From a checkpoint of a small image classifier.
Training: cautious_adamw at rate 0.0022, 27400 steps, batches of 128, held-out accuracy 93%.
Rows from block 7 of a small image classifier, named by matrix and row number. Rows with one number belong to one channel. Each number is 500 + 40 x the weight over its row's rms, rounded and kept within 0 to 999. All counts start at 0. Numbers have three digits each.
After each channel's rows are labels from the 100 images, of 14976, where the channel reaches its highest value: "top examples" is what is common among them. Only what is clearly more common there than usual is listed. The data: retinal OCT scans (Kermany 2017). In brackets: how many of the 100, against the usual share in percent.
# c3: 3x3 conv (model.blocks.7.c3.weight, 384x384x3x3, each kernel summed), inputs 64-127
# c1: pointwise conv (model.blocks.7.c1.weight, 384x384x1x1), inputs 64-127

c3.119:537499480513479534525525521523491490526502458471530509513514462497509463607567574518531483505551458532510503581505512519529556475470489493526504495564507518497515472472544555506467494549544493
c1.119:486474492484502541540458477509487502536480516435492466505480538494550444531534586506520583442558550370496479553509456515495498515486538523521459469565467503537464422485480552485497554531518440
top examples: finding: choroidal neovascularization (97 vs 29.4)

c3.11:529518560522554564586540516419607494494559534522543490529539510471580458530579474546534496491559475517544518537508484505507482546463494466488486550497501551507508583502563499493500483556552533
c1.11:517490559539558550542538441471547472588533522505548490495545530504535482557565581531525534500534484496487506605549472492488512528482545461492495541495506546545518533497491497501447475542515482
top examples: finding: normal (86 vs 51.6)

c3.341:490483458527475477529545567507484512585482488479524477498539480533459443635621535532534551500465492484575476573488561515536505543459472495497492466504470517487507441499519454493473557533490525
c1.341:448506499437483495536530549555510469537494532545525506509488519515541547558533593584513527524521538456463492563473521484579548545490436544486517512516520498535475551533469446475474625529468515
top examples: finding: normal (82 vs 51.6)

c3.120:537530429481466545455503557566594493531557455489524499497506499511517560421494582572452439536520469505503467450535536527486548498541500496602566525492485516464479462436476478423515490534519455
c1.120:540466458509437506475497464464545499498573479420451432501506490532522442490485521550478412427533504483496498519567499489430517480538447445484484494484469504529414512478537489476462467543558523
top examples: finding: diabetic macular edema (53 vs 11.7); finding: drusen (35 vs 7.4)

c3.253:489467480511501521450495442481521466487479482531457430534523435497477453451543452541483450406502509374477495525507468518439528501500500443516466510528463449544422529495504469478517473495519525
c1.253:493397501491476426495442435452513446393433518512450404493500456523498519458427496505454491413514521419395509546460497460500468485459415525512480503546495454484485499489526464492509440512484498
top examples: finding: choroidal neovascularization (100 vs 29.4)

c3.51:560543462518453557486528501477579525501517507502527489538525528447555474469566454513504509541534484603553482487476516534537527517483561464458495466434467587445571449464501465472469516509493491
c1.51:564569522543531540522500476502524508552497541575522501499507547499532500454591500516512552554525563495513559494533520529513537668494531523514506493512542532501519536514463597508519436489457488
top examples: finding: normal (95 vs 51.6)

c3.201:620499525526500564620533506476596497586582560507517495594525516479530500486574524515511525518551526511508507505482502472505540490502500489517500523444481552500530442484462527486490535581634519
c1.201:556483529515516565525535520501580527543558582531514505530539516496590556453619537547534561495554554518540499558521504517507511519499515508497519516525514500541521545501523586474491565521510504
top examples: finding: normal (81 vs 51.6)

c3.18:478470430498402497437457492456564481493569499501492482481478431499496505404437522502445440544514475549440507462401535521482470469509446528523469475442464465451527415456460451480526479497543476
c1.18:510456472508463424496496496443445468480460511510481457509479510489437443407471494428494486479422512546458525482473497455512539472472421523478438414412482492489550477497581493528484441494496486
top examples: finding: drusen (30 vs 7.4)

c3.230:501484458499453504517457505482495487488520447465499504474470531466506446534457424503471505463538442501442487453485459487510477495485509480479471465463494511472475459468504464524521505520469496
c1.230:506540517517545481499538471529511465542541492441495537510519545495493474436590509523477506513486476478508523477555446493528521498484447451498578492432546530503463418520517434516598500494450577
top examples: finding: normal (92 vs 51.6)

c3.308:530545552561531506529561563508554531530538563566555507560553583555512517593508537574512522502485559543526574578508515516511521545494521517508523549530577538553502565510560493536485563553519512
c1.308:482458460446470510546524492478470499506481432560535539469467488460524420606452533485474473443511539490463515552471491487462521537514517495501484556519414474531475526459500463522460492496461508
top examples: finding: normal (93 vs 51.6)

c3.114:506463525526502466427554485481523528509467479619526501533560492528482503454517527540471478417440498495438510415502527491467488494500449489493511530454512549494508541465498483532437508516449482
c1.114:509459487523447493480539519533554536524464436517513564441510480506497514460513493547434523499506444579457442489507498525566477504519494524529524511486474479499505522410518511527459506550484480
top examples: finding: choroidal neovascularization (81 vs 29.4)

c3.331:481544455504428492511506462447498435516461490500560500548483598467446494532537515523455511529484495539472479505451473464510475507460501426471460480508509486415492462396520397488505397465452491
c1.331:515527483516487471530525452476509448536517539444446482542491518544482499506501515495503508487496521533471539561471480520447463418521413535542491489435492461495469430510514468526496515527509505
top examples: finding: normal (99 vs 51.6)

c3.98:407542578499505484530516524453447536458567485549566514563491491472530482634526549496535514504592498534482512558499501455550556576418470496449510496562552485502518570484460566540463484448454475
c1.98:569492545525530592533597517491524530538554522486546518572566493511562545579610593546504507488544520551492551578560488506513528510505557448506505500568554557477507543514506526515481571516547562
top examples: finding: normal (97 vs 51.6)

c3.345:537494513526475534571550558473567510554555500478526487491495504475566457555569559551500460537601494514542505564500542502505499512493501513539514526533478552474528489459523496488432547533589482
c1.345:524449488492450541575549563498489471562478545472467455439523492528483504486593539582522467541498551500550490524478502525559536545521509494525527510548489541445582462446455514463415619465503464
top examples: finding: choroidal neovascularization (59 vs 29.4)

c3.17:553421526549490496559504542531474481612526566450493479526515471493489480536567529530532451479490509530508521519496541509528564463517524560470542530442492506520526454572541495534415564501498464
c1.17:568457570575466443558509472392500470520516558474480462532531525497491440494545477515529541469543515508525518529464449491537521525481498532441473484479496526489515472531562433525434490538471430
top examples: finding: normal (91 vs 51.6)

c3.346:425523517478493446501436505483471502426473486529488522475431492476478555449425474486492497496529516425465478499478467462501479475432474523479468472469516447546463537448493487501527414451439472
c1.346:369539482499480394500561500544472496520480463556523541472477481460493544502543514545456476514549568507499457539473529494538512497502476482431521467467419510476529513395507486492474488439489474
top examples: finding: diabetic macular edema (100 vs 11.7)

c3.191:561467495514529501548508533548552498493501541467566532548528466509488564576443564544530542524559469583473492530513514482576555496513495509565520538523514469514592455480509522473488508533567515
c1.191:508480465439472482506471495461497485456509416477531495503470485480512434529421487458550530471505427399505457531465441461483495478472506488518470451495473464467473440400450503500510469514440482
top examples: finding: normal (82 vs 51.6)

c3.242:482443513552549503498502520495513526558495468573534583554496429509535498555585593460478476518511433489565467487479510473554548472504460514469511523549522510516575487472499554540487475554538485
c1.242:461576464488476544488559545537475506517539461506527546494524464501547514554592570494478506560528517516564480555511549524547526490530531502545525525549506522408527459459453501460477612390494504
top examples: finding: choroidal neovascularization (72 vs 29.4)

c3.29:443452422458456449374507495490576459507520396458504480526508447475406495434537494529456442463433439537481446438514499480455506512474463410498482480488398484417490456405479518471440476480556472
c1.29:500456488468477527399545532529589462520541439507529480527513474493526472475564533513473509447523456537508502416602493538457476443523493449547485484499490542495507544475485550478503423525498490
top examples: finding: drusen (61 vs 7.4)

c3.43:504456456530455480455487498450499480531558437470546504568491522553482482429534542501487513503447527447434492540443469489429510514459453450492459484482565485480502458352546476491428410483512457
c1.43:475422511491505499495518451463481464507471509532502481540486471521501465500469536463485506446534528444420479515512497471451491460475449501494485477481582483522532452467500434508508463504481477
top examples: finding: choroidal neovascularization (91 vs 29.4)

c3.351:467509488524442526590493525423514433526468528506498465543480509519501498465567574547547540499501456511458490471497491464578531466468485422474457538449476486453546483435506480464459491491508483
c1.351:544482568535553490602492487514569503546535576496487488540525539517503522473484586532520534520487543493530498578516499490512528524459457526542522514469550522528517522510548545495499479588503490
top examples: finding: normal (86 vs 51.6)

c3.192:553474532532492509606535523515519528584513624528528495519528484534557509595481563498510499517533542488583528564505514522515524561469549532547553539475527525577500523543574525498519537560566518
c1.192:514572445475488505485497452511512525520503523557566511572511531518499506636484557481491584522517504480510494531522504502495528497513574519516515537493483515533488438475423418509489461494541459
top examples: finding: normal (100 vs 51.6)

c3.32:531531481531451497551501527559505485522462595528526547546520558514590574604501549518490546574510515543569489503540503528572514583509535529501530524529532484482510531467590471494445541494450489
c1.32:540489520505503583506556519546543510562564547488531551513530483508607537482591575514508446496583500506539501486543503558518510545571541496523513537573525535465504555502506576476515580481570528
top examples: finding: normal (92 vs 51.6)

c3.335:535466456495480498542552516499499490453504579525499520509530573474527564585503488524497613572540514484503483490450463471499467526458541504503449475564538480496476574444494451468522503518530478
c1.335:394550524492509478546515467496485467446499602518481543459511549506491524490492552500517521493469514482462491382435477437544526466521462531503441432485548455497531477530453505559480499510471480
top examples: finding: normal (97 vs 51.6)

c3.360:452478538506563536581524496490547516561616565498510480511484530489601501522560513514543549480534511468491476544526488509485482574542477489511502551539516540476518532478504542479519537432564496
c1.360:554519545510455534529527532493514514527535602494521491538501545504590557528541532528516503533548507506553489600534503519513495536483518521564494527545577504472558575446502564506477581449513481
top examples: finding: normal (81 vs 51.6)

c3.357:594509464507463437499522510499476506576450501502515483488495441507496495617540540550455557464532489491557490564474519533500486576517495489551533501592546522516491463472546484505452509562617522
c1.357:477525465487433478453519463495469507458408494502490446488505509481468489603516524489498570486471496457472451509496494534474521441502484463503482459507546550485490429453434414509443456474484468
top examples: finding: normal (90 vs 51.6)