A small image classifier, trained from scratch: 27400 steps.
Rows from block 5 of a small image classifier, named by matrix and row number. Rows with one number belong to one channel. Each number is 128 + 32 x the weight over its row's rms, rounded and kept within 0 to 255. All counts start at 0. Numbers have three digits each.
After each channel's rows are labels from the 100 images, of 14976, where the channel reaches its highest value: "patch colour" is the nearest of a few named colours to the mean colour under the peak. Only what is clearly more common there than usual is listed. The data: retinal OCT scans (Kermany 2017). In brackets: how many of the 100.
# c3: 3x3 conv (model.blocks.5.c3.weight, 192x192x3x3, each kernel summed), inputs 0-191
# c1: pointwise conv (model.blocks.5.c1.weight, 192x192x1x1), inputs 0-191

c3.54:140086127087127119135075132127105054164157125099110136141103078080150087084103137077142128140056085135126123162112167136085083125146081132125096168109131151107113104091125146110088088092154071135103144101140097149111153085114090078122080090099083153140090138104112110132110157114140106124099113111150118114068056145109103141149124072112118134143103105097162121148065115125148080077105139115103177040080093088102088156117129082132114119102077127164105044124122147058152091200093143123089121093140131140041093151103127103147143118130068111097085140125061142100102155117119050099
c1.54:127113143069134145145085205190160098160147155179148161132110113146202130133156179072174139175101112173118113150131154122062093097086070104189125127119146166102107143056165146135120047123159122150118171113153151163136131099086133151123141098067083179139085114198121119118198171128136132115167147158132117174154106076152128149158188087104142100190082168146112159112130102104149129132156139118106183132132150146159109122152144079109156142075136184135118100125096177121159100156138199155130161089178116141148135133118156121125109167158052119133149152167115162087161111086119168113
patch colour: grey (88)

c3.28:108131148177143127054116081143055125098123140139102156125139119153132098125108140127083138119108142165160156116169097093150111143055111131146111065166175150170091141109156122124091119123201068159117143093127151093132122115164151116185097124136162119152162159125173115128137120128120129117075152126156121116045103099076086102108161150058154113154161177116109173103111128155167166155089147076160165061066076090062018109128157066094115138107141116113111107196139124125114155089116092137098121121126152133082118125153157058125145170103098110124123113095079112099081138126104066096
c1.28:187090147082158108114122100136123088087095135123163120117081060122153096149153179158152111139070098122105115115143140075116105142073064085127133054097178106122090143086147106120074093079179109179099153081125101096166071134069160101147087131149124083137117130168134145153072122134117133100089110118140123102119077094121112107101093135139135123136123087168128162149095155131163135124137133083122202116076080106100059072136085104115085126145113102072139117118128103078138116137135147111104094117160078163102090067087149066118125123138089122173109062062096131087093099080117077084
patch colour: grey (78)

c3.92:166190175125130191181117158120149146223064156116183142150148107155120163131137152138128181117163179128113119085121152164121152129124158082138076139146138144125144119083122122128106126133136115110154134134118126143148176116121155159108135159223067157129122180172171122107113147165128193144142184168157124176147158157151129127132162127156131143065142104127146111133125130108109112088202111150116214080117200110172129190118133149098154141202085147131109107138149188125142123147110215141104114159142151131150221143104115105069138179145133118134170144150103196129130122080099126150
c1.92:186122129152150115142146152118107147215077118097163083130126110123091086077104113178099118138183146113100152082068130128120073098119162102114061116096111118130149062152100075126125120088119144128144146130109077133109110148120129127091087127218074140114170148130165125096093152112124157112108110137155099139085112125161132113094127118191127102059140113148128109146089137089112172106134134096098161130086139073098100120138072129022095109191062167099124059109141133091145088153097164117135107164113125130098112153110130075102160168123186053115076142109105114156047099110137097141
patch colour: white (74)

c3.30:170118096159157113158138111165133119122040129113117104119113105101099105198140178172137176161099162181122117107136104105065123084126159162126125153134136110143149156154154099151144142118115098140156181107126092132100101135110079056132113060107104142076153118160166158157073152147131164140135121109116101125112139143119143118118131097216129158066174092178160145130070166063087093033173136119159073095147085159115126136166103195092101188166110143099086133154133159056117172134049123118130184122122093177171124121099120106160134106160094122164108083152124118135084125127113138091
c1.30:154142153111145094102070105132049141093045104078101063097145057056087083147120147126138123151105136116103122097111099174089159089083105088108074154136141123114149121071127087136147102100119141128149117109146091171100153108078109084097116095135058151080114112130196106090132131159136130117064092134136167126109102102164122149106114091175159125083122048150117096121103122098119086095137110130137103146163107130101080153130100191103099101172118152088114114129132092063067153152026129099067174131123113115133125179078110129097140120160125137130113084165129131146111078090126079113
patch colour: grey (60)

c3.166:153067126140068138080151094111177067016160104125152098133120169123124198129068148100128121139141120100100147059130157097145115121133146161146172031098149141118141089182154125126109101152120125133101119108150131142123077113176106106172104074100078146160101103106187133102092089182081075140124086105117143099104176125149102125126117150101174130070110098149167163160135097152196174120140068142129081113080139118123141103129065147133126116131121140151099080162053120124114090084064119122110154093088102112138114106103135088119069106105123098144112066094158121113091116144097127098
c1.166:178124085134140094100097076115136104156086110147116119149113042089100173139120123134086127139119082162115148064101160138138103116143114091143134061117096118144161132147131073108079112111153100104128099104126083195054145093130108061122107097118093177098114098137140171118155118112138137128126065130143104159158115113160129201119181176093177135141060057144090114168149076162143097097176171105115062144095169147131163095158077103082114154141092152124120076096118151128108176151069147178121208149078097136130105126101132089169101104147124108164099117091116115143131094094098065138
patch colour: grey (74)

c3.77:147191063096134102120180100102097119147169096135102086180123125158175152164105077084105077136140115108139115096114122130161101124152063128098123068128080112125110131076125103107126054096106168081146093144092151124169112158092178110139163129158094166153117134171135166143073076131147081128184147142075109080153145110138035100097136107082140138113134087170107031124109080116126106133172090139143143111096155154170097101115078133132076166141144120108124148107128173110163100186142160128121137114151113183208137124059104115125132124084070124200141134092106121122133098124139161095
c1.77:177133074134123083163108155157136177125137076097109131172128109112134149178147129098177107151140104155115136138083153103160140097097104121130124094156150139126137120100177161119122105122152138058098099141107150135177102099100234161086116120115099141142123078143170142144107097151105105147167119123105182120118157089125101137167116121033155136148136089174090094164089094161145133089112099133114136101043109128152123116106102140115085183144155129167167167143129153154164104203116153161161150077180104182162138098022165081134107089073092068156126094139061135136163120134172168121
patch colour: grey (71)

c3.175:161166097112131103167114048122127103136118093105154116116158132153139089130111124079146135193153067124164137093166085131131113110141111077063131123131113178139138115097114075141183034141101114116174115115112116110143098070063120161141157073112079083079108101129135152139072075112133143153141111153121114067105137155132066127168159139117114071119153053089197108086115128098132129150120107142148147178115173166123170123060100188102122152134078085157151112140082155179113113115102116138081090091130089156170122149085101083118116170103074134166098112167128087139173107149099131188
c1.175:152121117139117125131132043089170102097097114132170122147114110139112106146122123127133126135112146149074108090185138126140109081110100064162156088101097169129147133145147123150141067076103083168131145123108113091118103099022150148143119114094073170059192114155154171147080128122135153136147059136117110082112166110175078132166148134091126120141156099119178158168145157087141134086133096177138176144153139119085170118108070182130124137125122108141153141135147115153143116116109166149075095174124058167183104139158143052102141137051147073152081210126153117155161103106086107177
patch colour: grey (94)