config = dict(
    arch='repvgg',
    model='image classifier',
    dataset='retinal OCT scans (Kermany 2017)',
    train_examples=24607,
    image_size=32,
    crop_scale_min=0.5,
    horizontal_flip=True,
    targets=['finding'],
    num_classes=4,
    norm='groupnorm',
    activation='leaky_relu',
    weight_standardization=False,
    depths=[2, 4, 4],
    kernel_size=3,
    stem='single',
    widths=[96, 192, 384],
    label_smoothing=0.1,
    loss='cross_entropy',
    init='orthogonal',
    optimizer='cautious_adamw',
    lr=0.0022,
    beta1=0.8,
    beta2=0.999,
    eps=1e-06,
    steps=27400,
    batch_size=128,
    epochs=142.5,
    lr_schedule='cosine',
    final_lr_fraction=0,
    warmup_steps=540,
    weight_decay=0.07,
)
Rows from block 7 of a small image classifier, named by matrix and row number. Rows with one number belong to one channel. Each number is 128 + 32 x the weight over its row's rms, rounded and kept within 0 to 255. All counts start at 0. Numbers have three digits each.
After each channel's rows are labels from the 100 images, of 14976, where the channel reaches its highest value: "strongest on" is what is common among them; "colour at peak" is the nearest of a few named colours to the mean colour under the peak. Only what is clearly more common there than usual is listed. The data: retinal OCT scans (Kermany 2017).
# c3: 3x3 conv (model.blocks.7.c3.weight, 384x384x3x3, each kernel summed), inputs 0-63
# c1: pointwise conv (model.blocks.7.c1.weight, 384x384x1x1), inputs 0-63

c3.143:167134118150103182109141182171153123121144139134126106148103111127129189153126218160173183187086101157119180137166121107099131150143115157086122178111157137119133156180155140171131108184121193
c1.143:111079098143120091134053143180169136075074096144173117140121081057144080137131208154139133170144138149129124149184135061052158096168135124111127156120152159178082177171137145168162139150171185
strongest on: finding: normal
colour at peak: white

c3.123:150171153127114159157135121145196128137103111119130174120131134122110177140175157186116126177126134159122140147151188181135163148133146167159131174119119136182130184162135127120142195162137171
c1.123:143164094108113102117083101111114076110154023115113152082140113105110155134140112109141131088117101119128151071082157075058096160094116117158103131129172090095086119120099093099104144047088128
strongest on: finding: diabetic macular edema
colour at peak: grey

c3.307:169190127169111149143166145164165130175154120179143113149118143130132208123168185157164144112130127187137168140134170138128187137153153162130149161140169114143123110151135161145150143081113146
c1.307:134148146115174084196160165206193148178116189149134128161153162154169108122178124124150108154175161172134155157206137156174141138151165163149132149142134164157162175141154143160171147110168111
strongest on: finding: diabetic macular edema
colour at peak: grey

c3.154:130091133188133187120150148157181100087083117130162145143111123111133141117135195134081136143124129122103156130188062141137149118134135112117137148082195149131092210136135125180164086160151227
c1.154:153047098140143120153123159125173111098075112155128106135095117104129111088125169144089082192099172161105150098248091136117165114128122109122154175106154160061093127161130101177177095127153209
strongest on: finding: diabetic macular edema
colour at peak: grey

c3.129:116103124108154103136072118142119166111117106109162095102186112152141178142132119124128139182121105170121137157220117117118186091132127172150180140149137185106144158164141119165138124207201144
c1.129:115148105075110119130057080103128139055074062110158096126137088125103122114085108187124140159142064147116084136144139128052176090147139101186121124149052121143151098158145164137174130160142131
strongest on: finding: choroidal neovascularization
colour at peak: grey

c3.308:128166122172129157135206120137135130177146156143117118163124138123130148160149166163165190145140111130157210157106209221118168156145141146141172120137221120133125113170150124144159146127124183
c1.308:137070131087130158114118137128144120116076043156174092146090102139109109110127133169120111129124127121126142112167116188090133144119069096105153141132224138091140148130127145132128097119096150
strongest on: finding: normal
colour at peak: grey

c3.225:072114127161111087073144114127102153145072093114143161122075105095096160101093155147132145100090106036141057090079100115107117097095133117123111126125095103121057119093123118135084157151142179
c1.225:095161066137117117093095140159167128155098114166200169102106110104129196100101161162146121187140098137181105107159121144135109094124118133116104141157146128143102146139127129160117095147133184
strongest on: finding: drusen
colour at peak: grey

c3.337:136161118179118146084181124178107140160131137087176149153143146071121123136099195181071124187102090123129142182171124133099167144166152136103164138131168172095098203143138101173128099170147199
c1.337:156069116137092138130160156173148132192101185102164151159124158101139109119127165170117134193102142191137139161253115170122129097145125170107112146146157156155131186167135137159139097187128136
strongest on: finding: choroidal neovascularization
colour at peak: grey

c3.327:119100170141166087125162152214203183158114160112145218136137156176164153130162087135099132131124196138176183148168154070164148144135098151153177110197142177166169196110126127170159149155173125
c1.327:115091097089133101116015137131161118099137032142152105082123085115136111115160108142108066162181172202110158171192143088157102151142131103172163111131147181199152138128136140184177137144181116
strongest on: finding: diabetic macular edema
colour at peak: grey

c3.13:159106133136098123138196130098125108134105163134114141154166142148125134096142139156137145124093126114136107109105082225119166077135113111129136110164083103138131113106116100111116158155088082
c1.13:118067100127131113141137107078152113108131102128114145162123142147132100088114127092180109048072114098161104078073151169070106075153138092099098121137075097126112072071089097097101140086096110
strongest on: finding: diabetic macular edema
colour at peak: grey

c3.245:161138162175098132133157217144168122142128165196152156122123169129135116124136165084085130156099158103102120166181120159142164128157140174131134168140146180124158200121130179168138098175156154
c1.245:154094131132127080118135205166132115128119146193154140135143133113119111131120135109132112211140178217097119167242110144147141135150128148158144171134079188137125158160148158192160102199158131
strongest on: finding: choroidal neovascularization
colour at peak: grey

c3.316:100146120113098141120085059058164107103178132073146116173121130103099087118116139103102111034117077058159071075123117168128097097109109083118094104140164091133131115107123086121091123100095118
c1.316:102155107121060170085167068127137088120149086089150112151114074042072133163093127082157130070085071082147111135089153166081102099101133111094100120112122111147126127119083086106077092132128152
strongest on: finding: diabetic macular edema
colour at peak: grey

c3.283:173153112173119123127105164074190122141130134137142135163127131157125160147119161199136155176119113139108177117147153181149160131163096138143149184147179084108154138130139169183137119204064167
c1.283:081129127118072150093084152138186104110138067156127157139111069173109137141155140200126115119104123129149149129131172092041139161145120083114125209161200073122154165175125143165164052146083163
strongest on: finding: normal
colour at peak: grey

c3.182:122070099140099095107101126071092101069113019139133116068060117107113194117101107139107113120104159110103093086153115080093144119170134129170177193113105100048085135093098137106130093121085125
c1.182:142149136038133094137129113161090122101140107129081117106189113086159128160150124155153138094167145126129134108141158124117103116152117084150122189103108150161152048111133125097156163153144064
strongest on: finding: drusen
colour at peak: grey

c3.329:076133098098139103123092143126153096113090092124080066123088098134135110112206098128086081100137190131102142100107171172135074087109128182155096170125130136130133162100101130094125196111124103
c1.329:131094060126116153116098111084117037099104061078059122189078067083121149095133098135131111132165116153103186167070216137119096123080123183168110152116062119154089083111095130139090128114116110
strongest on: finding: diabetic macular edema
colour at peak: grey

c3.97:116153080173072125120091098101099051123087041055100083116049075029115110132094152122114132112107091064144096126100119118062147161124084103138109133071141119106028102111110100090106088125125179
c1.97:119143135155099180146130078112070108124142054081095092142104069040125158138134141143098149093082129048098129129077124137091117150122084092144122135113127130115096105110102129068085143161138151
strongest on: finding: drusen
colour at peak: grey

c3.155:120120082128048095120138106076119085169094114129106075137091102136087172123101091166160109148100071147082124088148068146082087041088095130113126143121138091111123093133119119153097106177103093
c1.155:144174130146094076089086164116111112110077156151129130129125136087109146111045126132105086067095084070107130077141077142055139064096118156103110176117141095087136121116149104166119097157109121
strongest on: finding: choroidal neovascularization
colour at peak: grey

c3.146:129115091054096158072099140151044123128106122187181051130164111125090156100082091156112128162099145171106089108215023098123143117104102108113133129138132143122099096143119092102097124177147094
c1.146:100157145056107102130070136158071108180121142166170051162145175133098126086068133122081130142089108169121077109198044136082176126111126113083125124123114126121122060108106098079138100125160131
strongest on: finding: choroidal neovascularization
colour at peak: grey

c3.66:111133177165179133159160150139164190122149171171181145173136144183174146116142126190155132090118149077181126106106149135167169105125139129140173170207179126151142170126148169129165185139128148
c1.66:099144108115095118125089060141164164081127109078194189122080131094142120089115116134074130061126134085187083115100131183101156065105135080120111141181178101135066055080115121109127129114122127
strongest on: finding: choroidal neovascularization
colour at peak: grey

c3.300:135120132188137092134190143103165133145124181119132134160117142166133142166146182168151192155119114139172166115151145177189168137154131140138173162177218092137160151158161134163141173140082177
c1.300:114073153157170115172099120124183127106127162138168139130157170139151085131140134128124134197171108183119160156228148165168113151181163182157156129170205141178160165160151138151186109165148098
strongest on: finding: normal
colour at peak: grey

c3.279:124137133124150121139108135070123140096176129134143109138131127150150200124150129153189114111145151170110173146136235110135134136178123133146107177184191143130165172117111134110113158161114139
c1.279:144186119116112138201188149093093119185120227063125127158151146100164122129126122127190109135123089159148180129141164152195164111151144157125156177171174124145154133157120128137105130127127121
strongest on: finding: diabetic macular edema
colour at peak: grey

c3.43:140157098086093075111124135097119093153144114092116110118117125100121050123092156136176143145097088095083091112172087170135137085122124144092164143129106088176093076144115114111096109107084108
c1.43:135154113128105087106104130129161097096145099107165081134126091067105161165054146139158137142091089100078139135207133154041137114144102104109140127164113138107102102120110103072126123120135099
strongest on: finding: choroidal neovascularization
colour at peak: grey

c3.295:093107107085091128098104096108156099070098086083104101112108114103081113100120097109079084101106116114079083123126086160087096123117100118141103124078091136097112139065095089075122118095132107
c1.295:081033136104111092114112130087151124101074051131121133105099167134088123102126082123088108103101118131101112060151061110085090113124090103119172129141053073144063118077118077053149118109094076
strongest on: finding: diabetic macular edema
colour at peak: grey